config = dict(
    model='image classifier',
    dataset='photos of plants, animals and fungi (iNaturalist)',
    train_examples=38949,
    image_size=32,
    crop_scale_min=0.7,
    horizontal_flip=True,
    translate=0.12,
    targets=['family'],
    num_classes=181,
    arch='convformer',
    norm='rmsnorm',
    norm_position='pre',
    activation='star_relu',
    mlp_ratio=4,
    parallel_block=False,
    inner_norm=False,
    drop_path=0.05,
    patch_size=[2, 2],
    depths=[3, 6, 6],
    widths=[96, 192, 384],
    kernel_size=5,
    label_smoothing=0.1,
    loss='cross_entropy',
    init='lecun_normal',
    residual_init='none',
    optimizer='soap',
    beta2=0.999,
    lr=0.002,
    beta1=0.95,
    shampoo_beta=0.999,
    eps=1e-08,
    precondition_frequency=10,
    max_precond_dim=512,
    one_sided=True,
    adamw_lr_other_params=0.001,
    steps=9000,
    batch_size=64,
    epochs=14.8,
    lr_schedule='cosine',
    final_lr_fraction=0,
    warmup_steps=900,
    weight_decay=0.2,
    adamw_weight_decay_other_params=0.05,
)
Rows from block 5 of a small image classifier, named by matrix and row number. Rows with one number belong to one neuron. Each number is 128 + 24 x the weight over its row's rms, rounded and kept within 0 to 255. All counts start at 0.
After each neuron's rows are labels from the 100 images, of 14976, where the neuron reaches its highest value: "peak at" is the part of the image that holds the peak. Only what is clearly more common there than usual is listed. The data: photos of plants, animals and fungi (iNaturalist). In brackets: how many of the 100, against the usual share in percent.
# fc1: MLP up (model.blocks.5.mlp.fc1.weight, 768x192), inputs 0-95
# fc2: MLP down (model.blocks.5.mlp.fc2.weight, 192x768, transposed), outputs 0-95

fc1.453 [152 118 111 164 118  88 113 113 104 141 121 110 146 103 110 136 135 130 138 169 113 112 107 142 145  96 122 102 129 104 142 121 125  90 160 116 110 106 146 135 179 112 128 118 130 123 116 129 118  92 122 132 152 111 122 129 135 130 147 108  78 113 150  55 127 130 136 133 149 174 123 143 145 112 160 142 140 134 105 124 131 103  95 136 132 139 141 140 160  86 133 141 147 114  95 157]
fc2.453 [104 150 146  89 149 152  97 126 103  90 159 139 103 128 132 143 105 130 142 134 180 156 133 104 124 155 176 161 126 111 123 133 102 125 147 144 192 164 132 122 134 148 137 130  98  90 131 169  88  89 154 137 138 124 129 163 116 142 120  70 141 146 160  99 139 144  90 148 122 123 108 125 120 167 112 115 110 109 144 145 130 135 123 135  97  99 148  62 108  92 155 145 115 134 123 112]
peak at: top left (32 vs 14.1)

fc1.209 [110 108 130 171 154 117 169  99 150 134 135  91  87 117 119 106 118 133  97 152 107 187 127 145 112 155 113  95 124 140 132 118 134 143 159 124  93 111 143 114 122 138 166 152 190 124 109  89 189 113 129  82 133 125 118 156 122  92 131 150 118  98  74 134 133 127 101 158 116 128 143 115 110 110 108 107 126 140 124 117 121 144 169 133 120 118 152 111 132  97 152 153 109 125 146 121]
fc2.209 [ 91 123 124 105 105 139 137 111  98 115  83 126 138 145 148 124 135 103 136 123 138 181  95 170 137 133 118 107 146 173 167 186 180 142  95 127 167 160  94  79 137 127 136 108 174 119 155 127 167 143 143 132 173 145 160 146 152 150  89 121  78 120 122 127 145 109  81 140 143 128  99 115 113 113 150 110 157 142 124 128 131  84 147 134 171 125 130 131 133 106 112 139  98 110 109 144]
peak at: top left (35 vs 14.1)

fc1.646 [ 90 100 132 114 122 111 135 141 116  91 132 147 135  94 133 142 148 124 136 115 140 164 120 104 218 123 100 106 112 105 119 139 140 112 125 118 119 127 109 121 138 156 129 144 105 154 101 125 128 145 140 128 127 130 127 137 120 127  64 115 103 140  98 105 150  99 113 129 169 150 141  92 115  86 173 124 178 144 130 138 132 136 119 129 145 154 123 100 117 111 138 132 132 169  95 158]
fc2.646 [197 131  99 132 123 141 133  95 143 123 140 145 120 134 172 132 133 195 157 148 103 131 109 151 105 145 103 147  93 116  89 139 151 131 129 163 119 160 118 129 171 125 151 149 162 145 138 139 139 158 166 128 111 131 119 113 147  98 154 103  91  97 123 125 142  92 114 147 110 119 149 122 168 142 114 133 119 106 135 153 117 138 144 100 150 101 136 145 137 132 151 134 129 127 139 102]
peak at: centre (25 vs 6.2)

fc1.273 [ 94 135  88 127 146 118 151 137  91 153 122 129 125 151 105 131 103 128 132 137 135 170  95 124 137 153 171 129 141 139 103 120 135  93 113 132  89 110 100  68 166  88 139  95 155  90 111 114 127 183  73 109 141 110 142 110 145 103  91 111  67  96 114 132 125  74 132 200 126 131 137 137 128 135 125 147 144 121 154 155 105 136 139 136 194 145 138  88 156 125  87 100 146 105 118 133]
fc2.273 [128 181 144 139 122 145 142 138 143 107 161 148 145 106 155 122 157 150 159 178  94 127 146 124 127 167 155 145 110  98  96 139 104 154 162 135 121 148 123 138 135  99 152  93  96 155 113 107  73 107 123 144 151 149 128 166 155 136 152 157 134  88 127 152 133  79 150 165 128 124 133 145 144 131 106 150 136 168 145 106 135 126  98 142 157 107  93 121 133 126 112 107 139 165 162 110]
peak at: top left (41 vs 14.1); middle left (26 vs 9.4)

fc1.35 [136 147 120 133 107 125 115 110 154  98 132 108  94 169 121 138 129 132 139 146 108 134 160 129 131 142 156  86 109 119 133 126 110 113 108  94 130 127 114 119  99 104 168  89 157 106 129 122 120  66 114 124 176 173 175  93 112  92 159 135 128 119 146 133 132  96 115 119 194 136 125 121 108 129 132  90 162 147 163 124 123  88 154 113 122 161 137 138 136 118 100 123 121 107 122 187]
fc2.35 [101 130  94 114 110 126  79 131 156 154  74 111 113  98  64 134 129 135 151 146 106  87 110 133 127 147 131 156 127 148 123 136 101 130 175 139 119 106 113 163 126 135 120 132  88 148 105 118  99  71 122 130 177 103  96 103 115 142 128 109 159 137 145 125 171 112 162 112 155 143 166 130 145  85 109 110 117 112 139  91  96 173 132 127 126 136 159 143 113 157 164 136 117 120 162 112]
peak at: top right (32 vs 14.1)

fc1.315 [114 153 124 198 123 109 111 110 133 122 129  94 158  97 143 113 154 118 153  70 148 127 133  83 105  94 120 159 133 104 107 131 125  96 117 137 138 176 130 117 128 160 119 141 109  83 107 158 129 172  62 121 136 129 110 152 156 107 131 113 123  92 102 121 141 122 179 124 128 139 135 136 155 137 177 118 138 130 108 128 121 130 147 139 135 113 101  98 133 180 158  96 112 146 129  98]
fc2.315 [100 145 141 142 134 118 141 159 152 155 113 148 151 128 140  70 145 117 134 166 147 179 157 110 118  96 114 142 141 140 149 100 112 124 141 123 117 103 134 128 120 103 111 114 117 150 144  98 109 142 174 104 127 143 159 105 123 171 156 159 103 105  53 148 131  89 162 145 132 168 126 132  88 118 113  96 144 108 123 139 153 112 131 103 126 128 109 123 111  99 126  97 114 154 122 158]
peak at: bottom centre (25 vs 9.4)

fc1.470 [117 149 102 140 107 111 117 167 150 109 160 179 144 118 117 100 160 101 160 158 115 139 141  91 159 145 135  80 167 143 122 160 192 132 147 117 132 120 137  88 173 160 182  93 103 124 120 140 119 131 131  98 140 161 141 139 125 111 111  91 107  96 113  81 150 131 128 160 121 137 138 108 150 117 125 131 136 162 152 167  98 126 123 160 151 124 126 143 147  85 137 105 124 161 149 137]
fc2.470 [152 117 143  83 176 128  89 107  91 103 178 119 138 123 154 102 126 126 138 128 114  90 138 126 130 152 152 127 111 130 124  93  94 131 121 124 134 126 129 145 129 107 121 165 111 115 116 150 140 145 125 160  68 126 145 117  76 105 151 123 141 175 117 141 123 151 143 139  92 128 135  92 131 110 143 132  86 142 119 128 118 153 128 107 121  81 117 132 175 168  99  95 127 138 158 101]
peak at: middle right (26 vs 9.4)

fc1.462 [ 88 142 117 162 119 155 155 120 103 138 121  97 137 107 146 106 126 120 122 100 127 136 143 147 119 127 139 113 119 137 143 135 151 143 132 119 169 127  88 160 124 132 109 145  89 155 151 134 167 143  85 145 109 128  96 133  90 139  98 117 147 155 153 128 110 113 118 146 173 140 139 103 107  83 130 102  85 121 145 144 128 134  73 109 144 127 129 135 110 143 147 111 101 122 122 123]
fc2.462 [104 137 180  99 164 123 121 132 154 107 139  82 159 137 129 140 126 136 137 105 165 138 183  90 129 144 146 180 156 139 105 154 130 120 130 101 113 104 139 158 136 115 109 141 113 107 146 132 127  80 123 139 133 142 172 127 115 154 131 110 100 140 131 153 134 153 117  94  96  68 126 186 114 129  95 154 147 131 129 129 151 113 139 179 100 104 142  83 105 112 144 109 102 119 107 166]
peak at: bottom left (33 vs 14.1)

fc1.289 [137 141 122 126 171 128 121 150 163 131 118 126 123 149 145 110 153  74 100 128 127 130 114 111 135 143 118 132 140 125 143 141 157 136 152 165 112  93  67 119 157 119 146  85 117 137 136 130 133 131 131 110 115 132 162 111 115 105 168 155 122 102 113 129  90 117 146 132 133 125 137 135 138 153 115 118 146 190 107 119  94 127 152 111 152 168 137  62 161 153 115 132 103 110 115 126]
fc2.289 [136 126 161  78 118 131 118 138 188 154  94 112 140 140 158 106 130 181  76 113 134 130 172 128 104 112 140 150 112 110 153 100 115 174 143 135 104 154 157 151 143 117 105 121 120 127 138 149 132 151 113 134 143 189 119 121  93 121  96 130 118 133 165 147 136 144 111 108 114  84 134 112 110 166 101 126  98 112 155 116 136 170 113 154  66 104  94 125 165 131 118 139 113  88 121 122]
peak at: middle left (37 vs 9.4)

fc1.229 [115 143 101 101  97 136 145 143  89 118 170 130 134 146 134 163 123 124 141 130 130 176 108 108 156 113 145 126 125 147 112 124 116 112 112 114 142 123  91 132 118 136  96 168 109 171 138 135 165 163 127 168  88 122 124 140 129 119  87 108 119 185 106 137 151 135 143 158 175 162 153 112 174 139 192 116 135 147 159 137 131 145 120 154 156 132  84 141 143  80 125 100 153 150  72 104]
fc2.229 [190 130 135 109  99 124 110 112 184 118 128 176 101  85 203  81 128 117 144 136 131 113 102 147 123 105 132 168  95  99 122 125 123 107 129 164 103 133 174 136 154 142 135 164 138 153 139 144 151 119 151 141 129 119 102 178  94 113 157 138 121 112 127 113 133  84 125 147  74 110 133  78 145  96  86 162 130 117  87 125 115 162 150 103 132 136 138 147 100 136 140 140 157 130 125 132]
peak at: bottom left (59 vs 14.1)

fc1.165 [ 94 131 114 107 124 117 135 149 129 167 160 120 148 112 169 124 125 190 109 146  99 106 115 121 128 140 119 136 100 158 134 125 140 108 140 113  97 102  88 127 128 107 145 124 117  97  75 117 102 126 138 115 107  96 176 131 116 174  65 119 122 117 148  99 141 133 124 184 115 158 149 123 141 135  98 103 142 122 130 146 120 162 129 141 168 117 113  78 112  63 146 128 133  86 136 129]
fc2.165 [107 124 162 164 152 105 122 119 105 139 179 114 104 155 107 136 136 100 168 121 139 180 138 129 131 146 137  81 136  85 115 182 104 152 149 139 157 125 160 103 132  68 122 149 125  66 147 142 117 107 112  94 110 148 136 133 134 143 152 146 116 114 138 131 130 115  98 155 150 107 111 154 157 133 172 142 156 189 143 107 138  77 160 119 112 114 114 129 123 123 145 116 135 127 136 130]
peak at: top left (41 vs 14.1)

fc1.143 [127 141 131 106 108 146 149 143 108 108 140 120 102 137 168  96 124 133 143 121 120 164 149 105 116 157 162 145 114 131 135  86 115 119 154 159 103 121 121 129 169 145 115 128 129 141 106 179 102 116 133 109 147 130 109 170 113 130  46 122  84 112 136  81 137 142 101 166 111 162 109 122 186 110 103 118 148 157 157 141 144 133  97 111 156 123  90  71  89 121 130  93 151  95 147 120]
fc2.143 [122  90 127 145 145 118  80 128 144  99 124 134  87 128 150 128 103 118 142 146  92 158 137 119 114 136 116  90 122 112 138 176 122 150 105 144 144 122 138 131  70 111 131 150 135 102 147 165  83 137 122 127  73 110 133 121 112 137 154 110  99 116 158 141 151 171 145 152 139 110 126 117 108 149 140 133 123 148 133 129 188  88 152  82 101  92 137 156 127  84 160 104 121 126 174 128]
peak at: top centre (32 vs 9.4); middle left (27 vs 9.4)

fc1.172 [189 122 118 107 138 124 113 140 192 124 124 158 105 134 128 164 135  89  64 125 157 172 125 128 126 149 132 108 157 125 112 147 138 139 122 116 165 144 121 139 140 178 151 126 118 154 110 103 110 153 139 135 144 130 121 150 139 141 136 105 120 179 129 150  98 134 164 155 133 122 120 158 132 107 144 159  70 134 123 125 171 140 147  96 180 148 133 141 105 127 160 124 118 152 142 107]
fc2.172 [106 104 150 155  80 157 138  99 128 116 124  68 159 106 148 141  87 115 185 157 118 127  97 124 133 140 123 124 120 117 132 139 106 101 132 149  93 139 103  72 111 147 110 131 151 164 111 140 112 126 134 105 117 109 150 172 135 109 104 110 132 130 142  98 155 137  94 135 102  91 154  90 135 115 128 110 116 103 112 188 120 121 192 157 110 129 164 135 123 153 112 116 107 105 105 124]
peak at: middle right (28 vs 9.4)

fc1.737 [ 97 142 124 172 133 107 129 130 110 125 145 128 142  97 123 120 171 103 114  90 165  91  97 141 109 112  88 133 148 110 104 112 148 134 124 151 136 158 114 146 120 136 132 127  94 150 130 136 111 146 107 142 119 143 109  92 140 116 120 139 143 136  81 116 106 100 152 152 148 131  98 139 104 142 144 123 129 171 117 160 189 121 118 186 179  88 135 178  96 108 127 107 122 137 101 104]
fc2.737 [121 120 159 123 144 124 153 137 157 161  81 109 137 131 154 151 127 153  97 126  94 104 147 127 123 107 113 175 118 127 144 122 109 146 134 104 103 111 161 116 137 152 112 139 143 130 171 154 129 111 121 133 148 130 119 146 129 150 118 147 108 111 130 143 116  76 144 109  95 123 138 136  90 106  75 116 119  51 111 130 128 124 134  87 124 104 111  73 106 140 158 107  97 110 117 137]
peak at: bottom centre (35 vs 9.4)

fc1.452 [156 112 138 153 136 102 110 133 131 127 107  97  67 120 174 119 139 135 165 131 119 141 145 116 113 139 149 132 133 112  96 133  99 110 162 150 141 140 160 161 144 150 131 113  97 102 113 138 123 128 168 125 122 118 122 111 110 144  92 105 109 110 132 152 155  98 124 155 114 174 129 132 145 130 129  97 110 126 126 173 163  88 164  95  94 145 134  80 151 131 168 107 154 113 141 120]
fc2.452 [109 120 133 134 103 102 112  71 150  89 102 160 103 122 144 100 120 129 108 133 105 179 146 122  92 166  95 116 132 160 107 115 121 182  96 119 120 121 179  77 120 143 121 145 140 112 141 120  86 144 133 108 139 137 112 137  86 117 163 135  75 126 153 125 138 167 162 151 153 103 106 116 128 144 137 133 115 133 138 123 140 128 154  98 122  83 180 141  94  98 136 109 109  96 159 117]
peak at: centre (40 vs 6.2); top centre (28 vs 9.4)

fc1.137 [ 86 159 101  92 121 116 136 139 171  88 133 137 106 144 158 133  88 155 139 151  73 150 112 150 108 182 129 117 120  80 152 126 126  97 141  57 149 112 141 129 113 140 129 130 155 118 155 149 171  99 147 160 118 143 177 131  79 103 109 145 109  85 149 132 121 111 133 161 121 177 124 135 124 145  94 108 100 167 144 130  77 103 157 139 106  99  97 133 158 120  96 125 123 108 124 125]
fc2.137 [115 137 133 148  87 146 148 117 148 144 174 111 182 115 110 142 172 135 122 117 133  94 142 105 159 157 154 105 106 132 134 138 125 105 158  94 109 123 150 122 131 127  81 160 152 131 142 118 144 111 104 154 130  77 154 137 125  81 116 138 140 133 121 100 170 103 108 120 120 132 124 105 147 148 126 107 139 128  92 168 166 160  72 144 120 139 108 168 118 141  60  99 135 160 101 115]
peak at: top right (34 vs 14.1)

fc1.195 [136 142 129 124 112 117 147 118 135 152 143 151  60 111  62 159 143 141 154 111 158 119 140 104 116 169 145  82 144 152  94 155  78 112  84 149 143 118 167 117 176 125  66 101 142 134 106 136  99 111 159 129 106 129 168 112  93 136 178 152 153 139 110 122 129 137 127 147 173 121 148 159 108 146 156 162 142 148 135 114  83 101 161 143 149 125 146 177 151 104 137 160 122 142 149 148]
fc2.195 [115 121 147 129 117 136 159 150  85 105 134 161 127 151 120 128 141 151 161 116 126  96 130 132  96  82 153  97 138 134 117 125 163 133 156 102  77 129 124 122 115 168 186 145 146 125 132  80 138  92 157 117 139 132 130 125 171 145 115  91 112  96 114 119 157  90 130 160 131 161 122 169 125  89 129  99 126 143 114 123 125 146 115 110  95 144  82 117  80 177 123 130 106 131 120 153]
peak at: middle left (30 vs 9.4)

fc1.436 [126  78 100  98 142  98 147 158 166 101 126  82  90  72 138 127 122 129 129 172 129 170 155 107 166 117  80 115  97 104 104 146 125  84  81 123 115 127 151 146 120 143 142 165 133 161 164 146 166 125 145 124  95 123 118 159 143 140 138 131 101 100 143 112 123 115 105 161 109  84 161  97 131 132 131  94 156 139 120 144 127 150 133 144 104 127 126 136  96 146 114 134 108 154 148 160]
fc2.436 [135 166  81 123  73 129 113 152 158 122  71 125 111 118 165 112 107 158 103 156 116 117 135 137 110  90 116 141 133 164 161 128 147 116 152 132 156 165 129 100 131 111 120 121 161 140 134 156 134 155 117 114 113 147 135  95 140 137 129 140 154  94 104 120 108 161 119  98 124 130 134  74 133  96 100 148 120 136 112  95  90 160 118 120 203 149 157 159 138 129 142 113 115 122 156  96]
peak at: middle left (42 vs 9.4)

fc1.543 [ 99 119 133 132 143 138 167 105 118 129 101 144 141 140 120 107 171 122 115 130 115 110 136 151  96 149 112 136 115  91 121  84 143 129  69  91 181 109  90 179 113 157 138 131 127 109  87 137 133 155  75 178 129 147 137 108  98 147 121 103 112 160 125 153 118 139 127 129 135 113 135  98  93 134 100 119 120 130 136  97 132 140  99 141 134  76 162 107 150 108 126 141  72 134  90 108]
fc2.543 [121 136 154  79 114 133 133 137 163 148 147 100 125 140 142 102 111 104 107 136 172 111 138 113 150 128 133 147 115 154 127 148 115 126 143 147 132  83 117 158 132 122 110 124 155 131 160 150 142  99 139 131 112 125 134 115 104 194 144  87 131 155 135 148 160 125 119  56 122 119  93 145 113 157 105 132 133 118 126 135  96 123 103 168  88  84 104  89  95 138 148 128 110 140 105 130]
peak at: bottom left (41 vs 14.1)

fc1.597 [119 125 119 105 167  97 113 124 159  83 171 121 151 145 147 125 165 112 168 134 158 136 129 126 116 144 149 136 157 160 100 109  93 172 158 116 143 173  94 138 166 136 150  95 149 134 156 110 158 104 136 120 123 141 118 148 125 120 119 122 145 149 115 140 111 108 152 133 104 172 110 168 127 119 161 140 129 134 113 136 135 112 123 131 153 112 172 155 153  85 135 147 147 107 108 142]
fc2.597 [160 102 104 109 105 121  94 142  85 149  91 136 128 110 131 139  97 105 131 128 151 115 120 151 147 140 142 140 173 150 134 151  85  80 141 152 109  99 128 102 129 151 151 147  93 139 128 165 104 126 151 133  92 115 145 159 142 148 105 151  91 116 137  89 151 114 121 131 179 130 126  69 111 130 136 112 137 129 148 150 121 128 166 153 140 132 130 133 143 123 160 135 119 124 132  81]
peak at: centre (26 vs 6.2)

fc1.228 [ 95 108 100  89 135 141 128 162 149 160 143 113  84 155 174 145 149  96 174 112 172 144 115  92 149 163 117 148 144 134 123 127 134 140 141 120 122 129  93 138 158 131 151 113 131 101 150 138 147 153 111 115 116 154 138  92 111 152 137 139 138 110 147  89  77  98 109 131 121 123 174 141 160 147 129 150 129 147 119 145 107 144 125  87 190 168 148 108 153 143 126 115 146 113 125 120]
fc2.228 [ 98 150 139 119 124 174 159  89 139 130 100 102 114 115 117 121 150 116  99 127 131 124 126 152  77 130 138 156  80 103  96 106 135 159 184 124  84 126 166 131 106 125  75 129 138 140  91 142  67 137 116 133 165 183 113 176 106 155 154 113 116 111 138 159 152 127 132  92 152 119 118 146 146 123 102 135  91 138 138 130 149 140 103 135 103 109 115 117 125 109 124 119 126 139 145 159]
peak at: middle left (25 vs 9.4)

fc1.650 [111  87  99 138 134  78 144  95 122 119 167 115 114 157 130 158 150 133 100 132 101 101 163 141 129 161 123 106 144 118 123 147  95 158 109 103 129 168  99 131 153 116 189 111 153 122  90 102 103 100 160 104 139 153 157 130 115 179 125 121 118 121 139 115 113 131 147 155 114 141 110 116  95 128 138 156 148 140 111 137 120 101 122 108 160 143 171 121 123 135 155 135 130 124 134 161]
fc2.650 [131 117 134 136 113 118 102 136 104 135  97 110 161 109 128 150 111 119 161 140 136  84  93 170 154 142 152 160 139 146  71 132 122  94 123 163 109  98 108 125 122 167 110 136  69 178  86 118 132  98 154 173 123 131 146 118 132 127 122 139 130 122 112 131 141 143 114 149 179 143 162  55 160  93 151 147  89 101 157 140  99 136 141 128 116 162 155 136 138 146 198 109 105 119 128  95]
peak at: centre (25 vs 6.2)

fc1.511 [112 149 109 178 105 106 115 134 115 123 162 164 137 151 102 152 118 129 178 130 164 126 126 137 168 130  70 110 135 141 112 146 140 133 146  94 143 132 122 137 145  90  89 157 110 184 136 136 146 146 139 134 154 104 147 101 113 152 138 109  89 141 130 100 150 117 114  96 124 145 164 146 164  83 152 115 153 141 152 125 120 148 142 135 142 147 119 123 141  82 140 100  84 127 127 128]
fc2.511 [188 107 108 122 122 167 115 119  89 113 136 162 109 147 138 133 123 156 145 157 137 157 129 113 119 112 130 138  62 146  97  91 117  99  94 135 130 106 187 151  77 171 133 156  92 113 119  66 132 125 151 186 130 110 128 124 129 118 155 107 138 161 148 129 148 123 138 144  79 120 144 123 134 131 119 102 143 165 124 116 113 122 128 108  92 158 120  87  84 107 118 135 156 125 129 128]
peak at: bottom centre (33 vs 9.4)

fc1.498 [121 129  86 104 127 135 121 101 131 136 136 156 169 135 159 145 135 107 139 181 102  68 132  93 181 104 123 131 104 156  99 143 107 157 142 102 149 117 169 131 171  99 163 114 146 136 124 123 159 154 165 123 131 141 147 109 168 150 152 145  82 164 167 119 109 140 126 127 141 130 154  88 108 142 124 143  96 105 157 155 144 106 160 102 163 145 120 162 126 121 149 114 147 134 127 157]
fc2.498 [123 144 141 122 172 146 124  93 123 123 122 120 107 118 118 138 153 119 124 104 162 173 107 140 128  87 127 105 123 110 138  96 104 100 164 105 154 124 131 111 107 139 130 138 132 133 152 152 153 116  67 123 158 175 121 166 111 124 121 120 126 150 111 148 130 110 146 102 115  89  80 159 159 146 116 120 138 170 107 135 130 139  90 145 121 148 112 141  89 133 111 173 108 130 161 123]
peak at: middle left (45 vs 9.4)

fc1.23 [135 118  73 128 120  92 100  88 132 103 134 132 108 110 145  95 123  98  95 113 111 138 121 148  92 119 141 198 122 165 129 136  60 137 120 120 132 171 146 100 119 110  89 134 165 137  74  92 116 147 136 123  97 134 137 135  81 152 155 143 120 130 126 129 136 113 122 136 173 123 108 139  92  73 165 158 106 170 127 148 119 128  89  89 120 140 155  85 123 114 144 117 140 114  89 151]
fc2.23 [134 102 167 148 112 120 158 141 129 117 168 111 136 109 166 170 153 132  94 115 151 132 129 122 136 151 104 109 172 130 141 141 155 133 133 121 115 145 172 128 103  82 128 150 106 186 144 157 121 141 129  69 114 140 119 126 151 134 142 133 119 102  66 136 119 113 148 115 127 136 154 102 143 120 126 134 173 163  95 129 127 119 148 135 165 115 111 134 106  98 133 136 153 128 147 114]
peak at: middle right (56 vs 9.4)

fc1.604 [122 137 106 185 119 145 102  99 119 141 125 153 109 125 138 109 124 132 122 126 114 143  86 178 177 158 100 122 100 136 104 140 117 107 108 145 157  76 108 126 133 157 100 135  80 147 128 142 141 142 123 136 112 137 140 147  85 158 134  98  88 130 108 123 129  94 104 149 148 114  82 158 157  95 154 132  98 116 159 134 156  96 104 114 122 136 122 142 130  71 158 117 104 109 109 166]
fc2.604 [149 126 123 132 101 160 139 130  91 118 175 100 128 136 139 156 111 132 123 154 141 120 103  83 167 121 141 139 133  76 148  93 127 126 102 133 149  90 163 132 104 161  82 130 124 138 175 162  76 107 152 157 130  87 101 140 115 108 119  90 105 155 138 103 171 118 153 160  99 123 156 146 138 124  81  86 127 143 112 129  99 128 135 113 116 144  73  98 102 103 116 128 122 175  95 115]
peak at: top right (40 vs 14.1); top centre (33 vs 9.4)

fc1.204 [140 146  95 115 111  94 109 124 114 130 152 168 140 127 116 121 170  79 148 140 109 104 156  99 131 137 107  95 108 180 135 123 128 118  77 165 104 113  76 101 129 205 143 142 122  71 146 104 105 147 127 155 135 108  89 116  84 126  98 120 105 118 116 134 115  92 167 145 121 147 100 137 122 139 127 128 134 127 123 149 112 147 209 116 170 111 101 166 115 130 106 134 124 124 130 105]
fc2.204 [122 145 129 171 156 139 153 110 105 134 136 121 102 151 137 110 136 119 163 139 130 177 114 146 141  99 169  98 140 121 137 131 109 155  87 133 170 171 108 126 142 136 124  92 136 113 106 133 109 145 142 137 148 134 135 138  91 153 116 127 153 110 132 137 144 122 119 136 106 112 123 157 144 139 138 122 130 135 124 159 127 111 154 120 103 163 114 100 120 131 110  98 148 145 148 121]
peak at: top centre (49 vs 9.4)

fc1.279 [129 159 114  99 152  89 151 108 137 159 135 148 124 108 153 100 159 123 139 111 159 174 160 131 130 112 126 140 131 109  93 157 118 104 103 132 143 144 134 129 123 102 103 107  83 107 124 182 135 111 141 101 141 140 125 132 110 152  88 125 121 132 144 143 143 148 115 146  94 110 121 138 175  83 159 167 107 150 178 147 109 140 173 126  78 129  98 179 106  93 163 143 120 153 141 129]
fc2.279 [119 112 111  96 125 152 113 124  51 106 155 151 129 136 110 136  93 106 173 136 142 154 148 131 110 107  86 140 164 148 145 119 128 136  84 150 183 137 167 138 174 148 139 135 166 146 140 154  97 195 152 149 135 138 101 165 150 127 146 127 125 100  98 122 153 167 108 135 185 119 153 138  56 120 165 113 151 111 135 141 144 100 117 132 134 102 126 132 120 122 128  89 110  87 149 112]
peak at: top centre (60 vs 9.4)

fc1.176 [155 103 125 132 127 147 133 105 112  90 155 149 138 110 104 144 107 142  79 141 119 161 149 152 120 178 154 113 157 134 108 132 137  59 119  80 122 143 104 105 142 147 157 130 132 132 134 163 136  79 123 171 151  98 153 118 163 130 165 126 121 149 132 109 122 132 138 122 120 146 116  95 116 135 113 149 100 114 139 122 159 155  98 130 117 138 149 149 155 145 167 122 129 166 120 144]
fc2.176 [146 126 123 142 163 124 126  74 142 115 112 123 175 101 145  80 117 150 128 151 131 147 148 178 144 119 122 122 172  87 149 121 155  96 144 125 203 107 129 146  78 114 114 146 127 153 166 162 159 147 102 140 126 110 138 114 153  78 105 132 145 148  78 122 188 142 103 100 133 167 121 146 124 116 131 147 116 107  87 155 138 138 118 140 137  99 143 138 128 109 115 144 113 162 129  98]
peak at: bottom centre (26 vs 9.4)

fc1.702 [147 146 183 127  89  98 135 153 119 126 142 134 108 156 162 106 133 113 120 112 166 107 150 142 141 160 102 141 162 136  83 141 130 131 141 113 120 148 143 139 139 176 116 135 131 121 152 142 150 145 122 140 121 134 123  71 114 141 111 136  70  96 123 131 110 130 144 137 117 100 121 138 128 146  93 129 156 201 139 157 149 132 133 145  89 134  96 106 123 138 151 137  72 120 131 113]
fc2.702 [134 176 135 141 101 133 111  99 127 137 134 117 115 131 154 116 141 126  79 116 117 118  82 125 126 130 114 119 135 127 146 173  99 147 111 142 119 112 106 122 185 119 179 100 128 148 123 126 119 137 148  71  96 135  77 160 146 136 141 126 129  97 157 141 130 128 186 150 114 136 106 134 160 166 158 146  91 103  89 163  88 100 134 136 157 124 137 138 149 133  84  85 147 150 132 113]
peak at: centre (31 vs 6.2)

fc1.751 [141 148  83 111 152 124 159 129  96 141 151 130 109 151 127  81 142  74 170 106 110 129 116 145 141 153 150 148 115 148 144 146 121 122 111 143 119 124 103 127 133  84 122  80 113  69  82 105  98 164 120 106 145 129 119  88  93 127  91 136 156 110 142 115 114  82 163 172 122 131 141 112 107 109 145 134 124 122 137 132 114 147 155  91 188 133 127 105 158 133  97 134 164 119 140 158]
fc2.751 [ 92 187 136 164 116 126 153 149 109 120 106 161 125 127 141 128 139 144 158 152 140 169 118 139  50 103 129 158 126 117 149 128  97 185 131 122 122 120 159 108 135 143  99 132 129 113 116 135  92 161  97 115 116 136 130 145 135 149 164  98 141  88 151 115 104 107 164 174 139 137 128 135 143 122  95 144 138 147 112  98 143 132 110 124 147 146 130 115 135 128 114  87 149 162 136 112]
peak at: top left (42 vs 14.1); top centre (34 vs 9.4)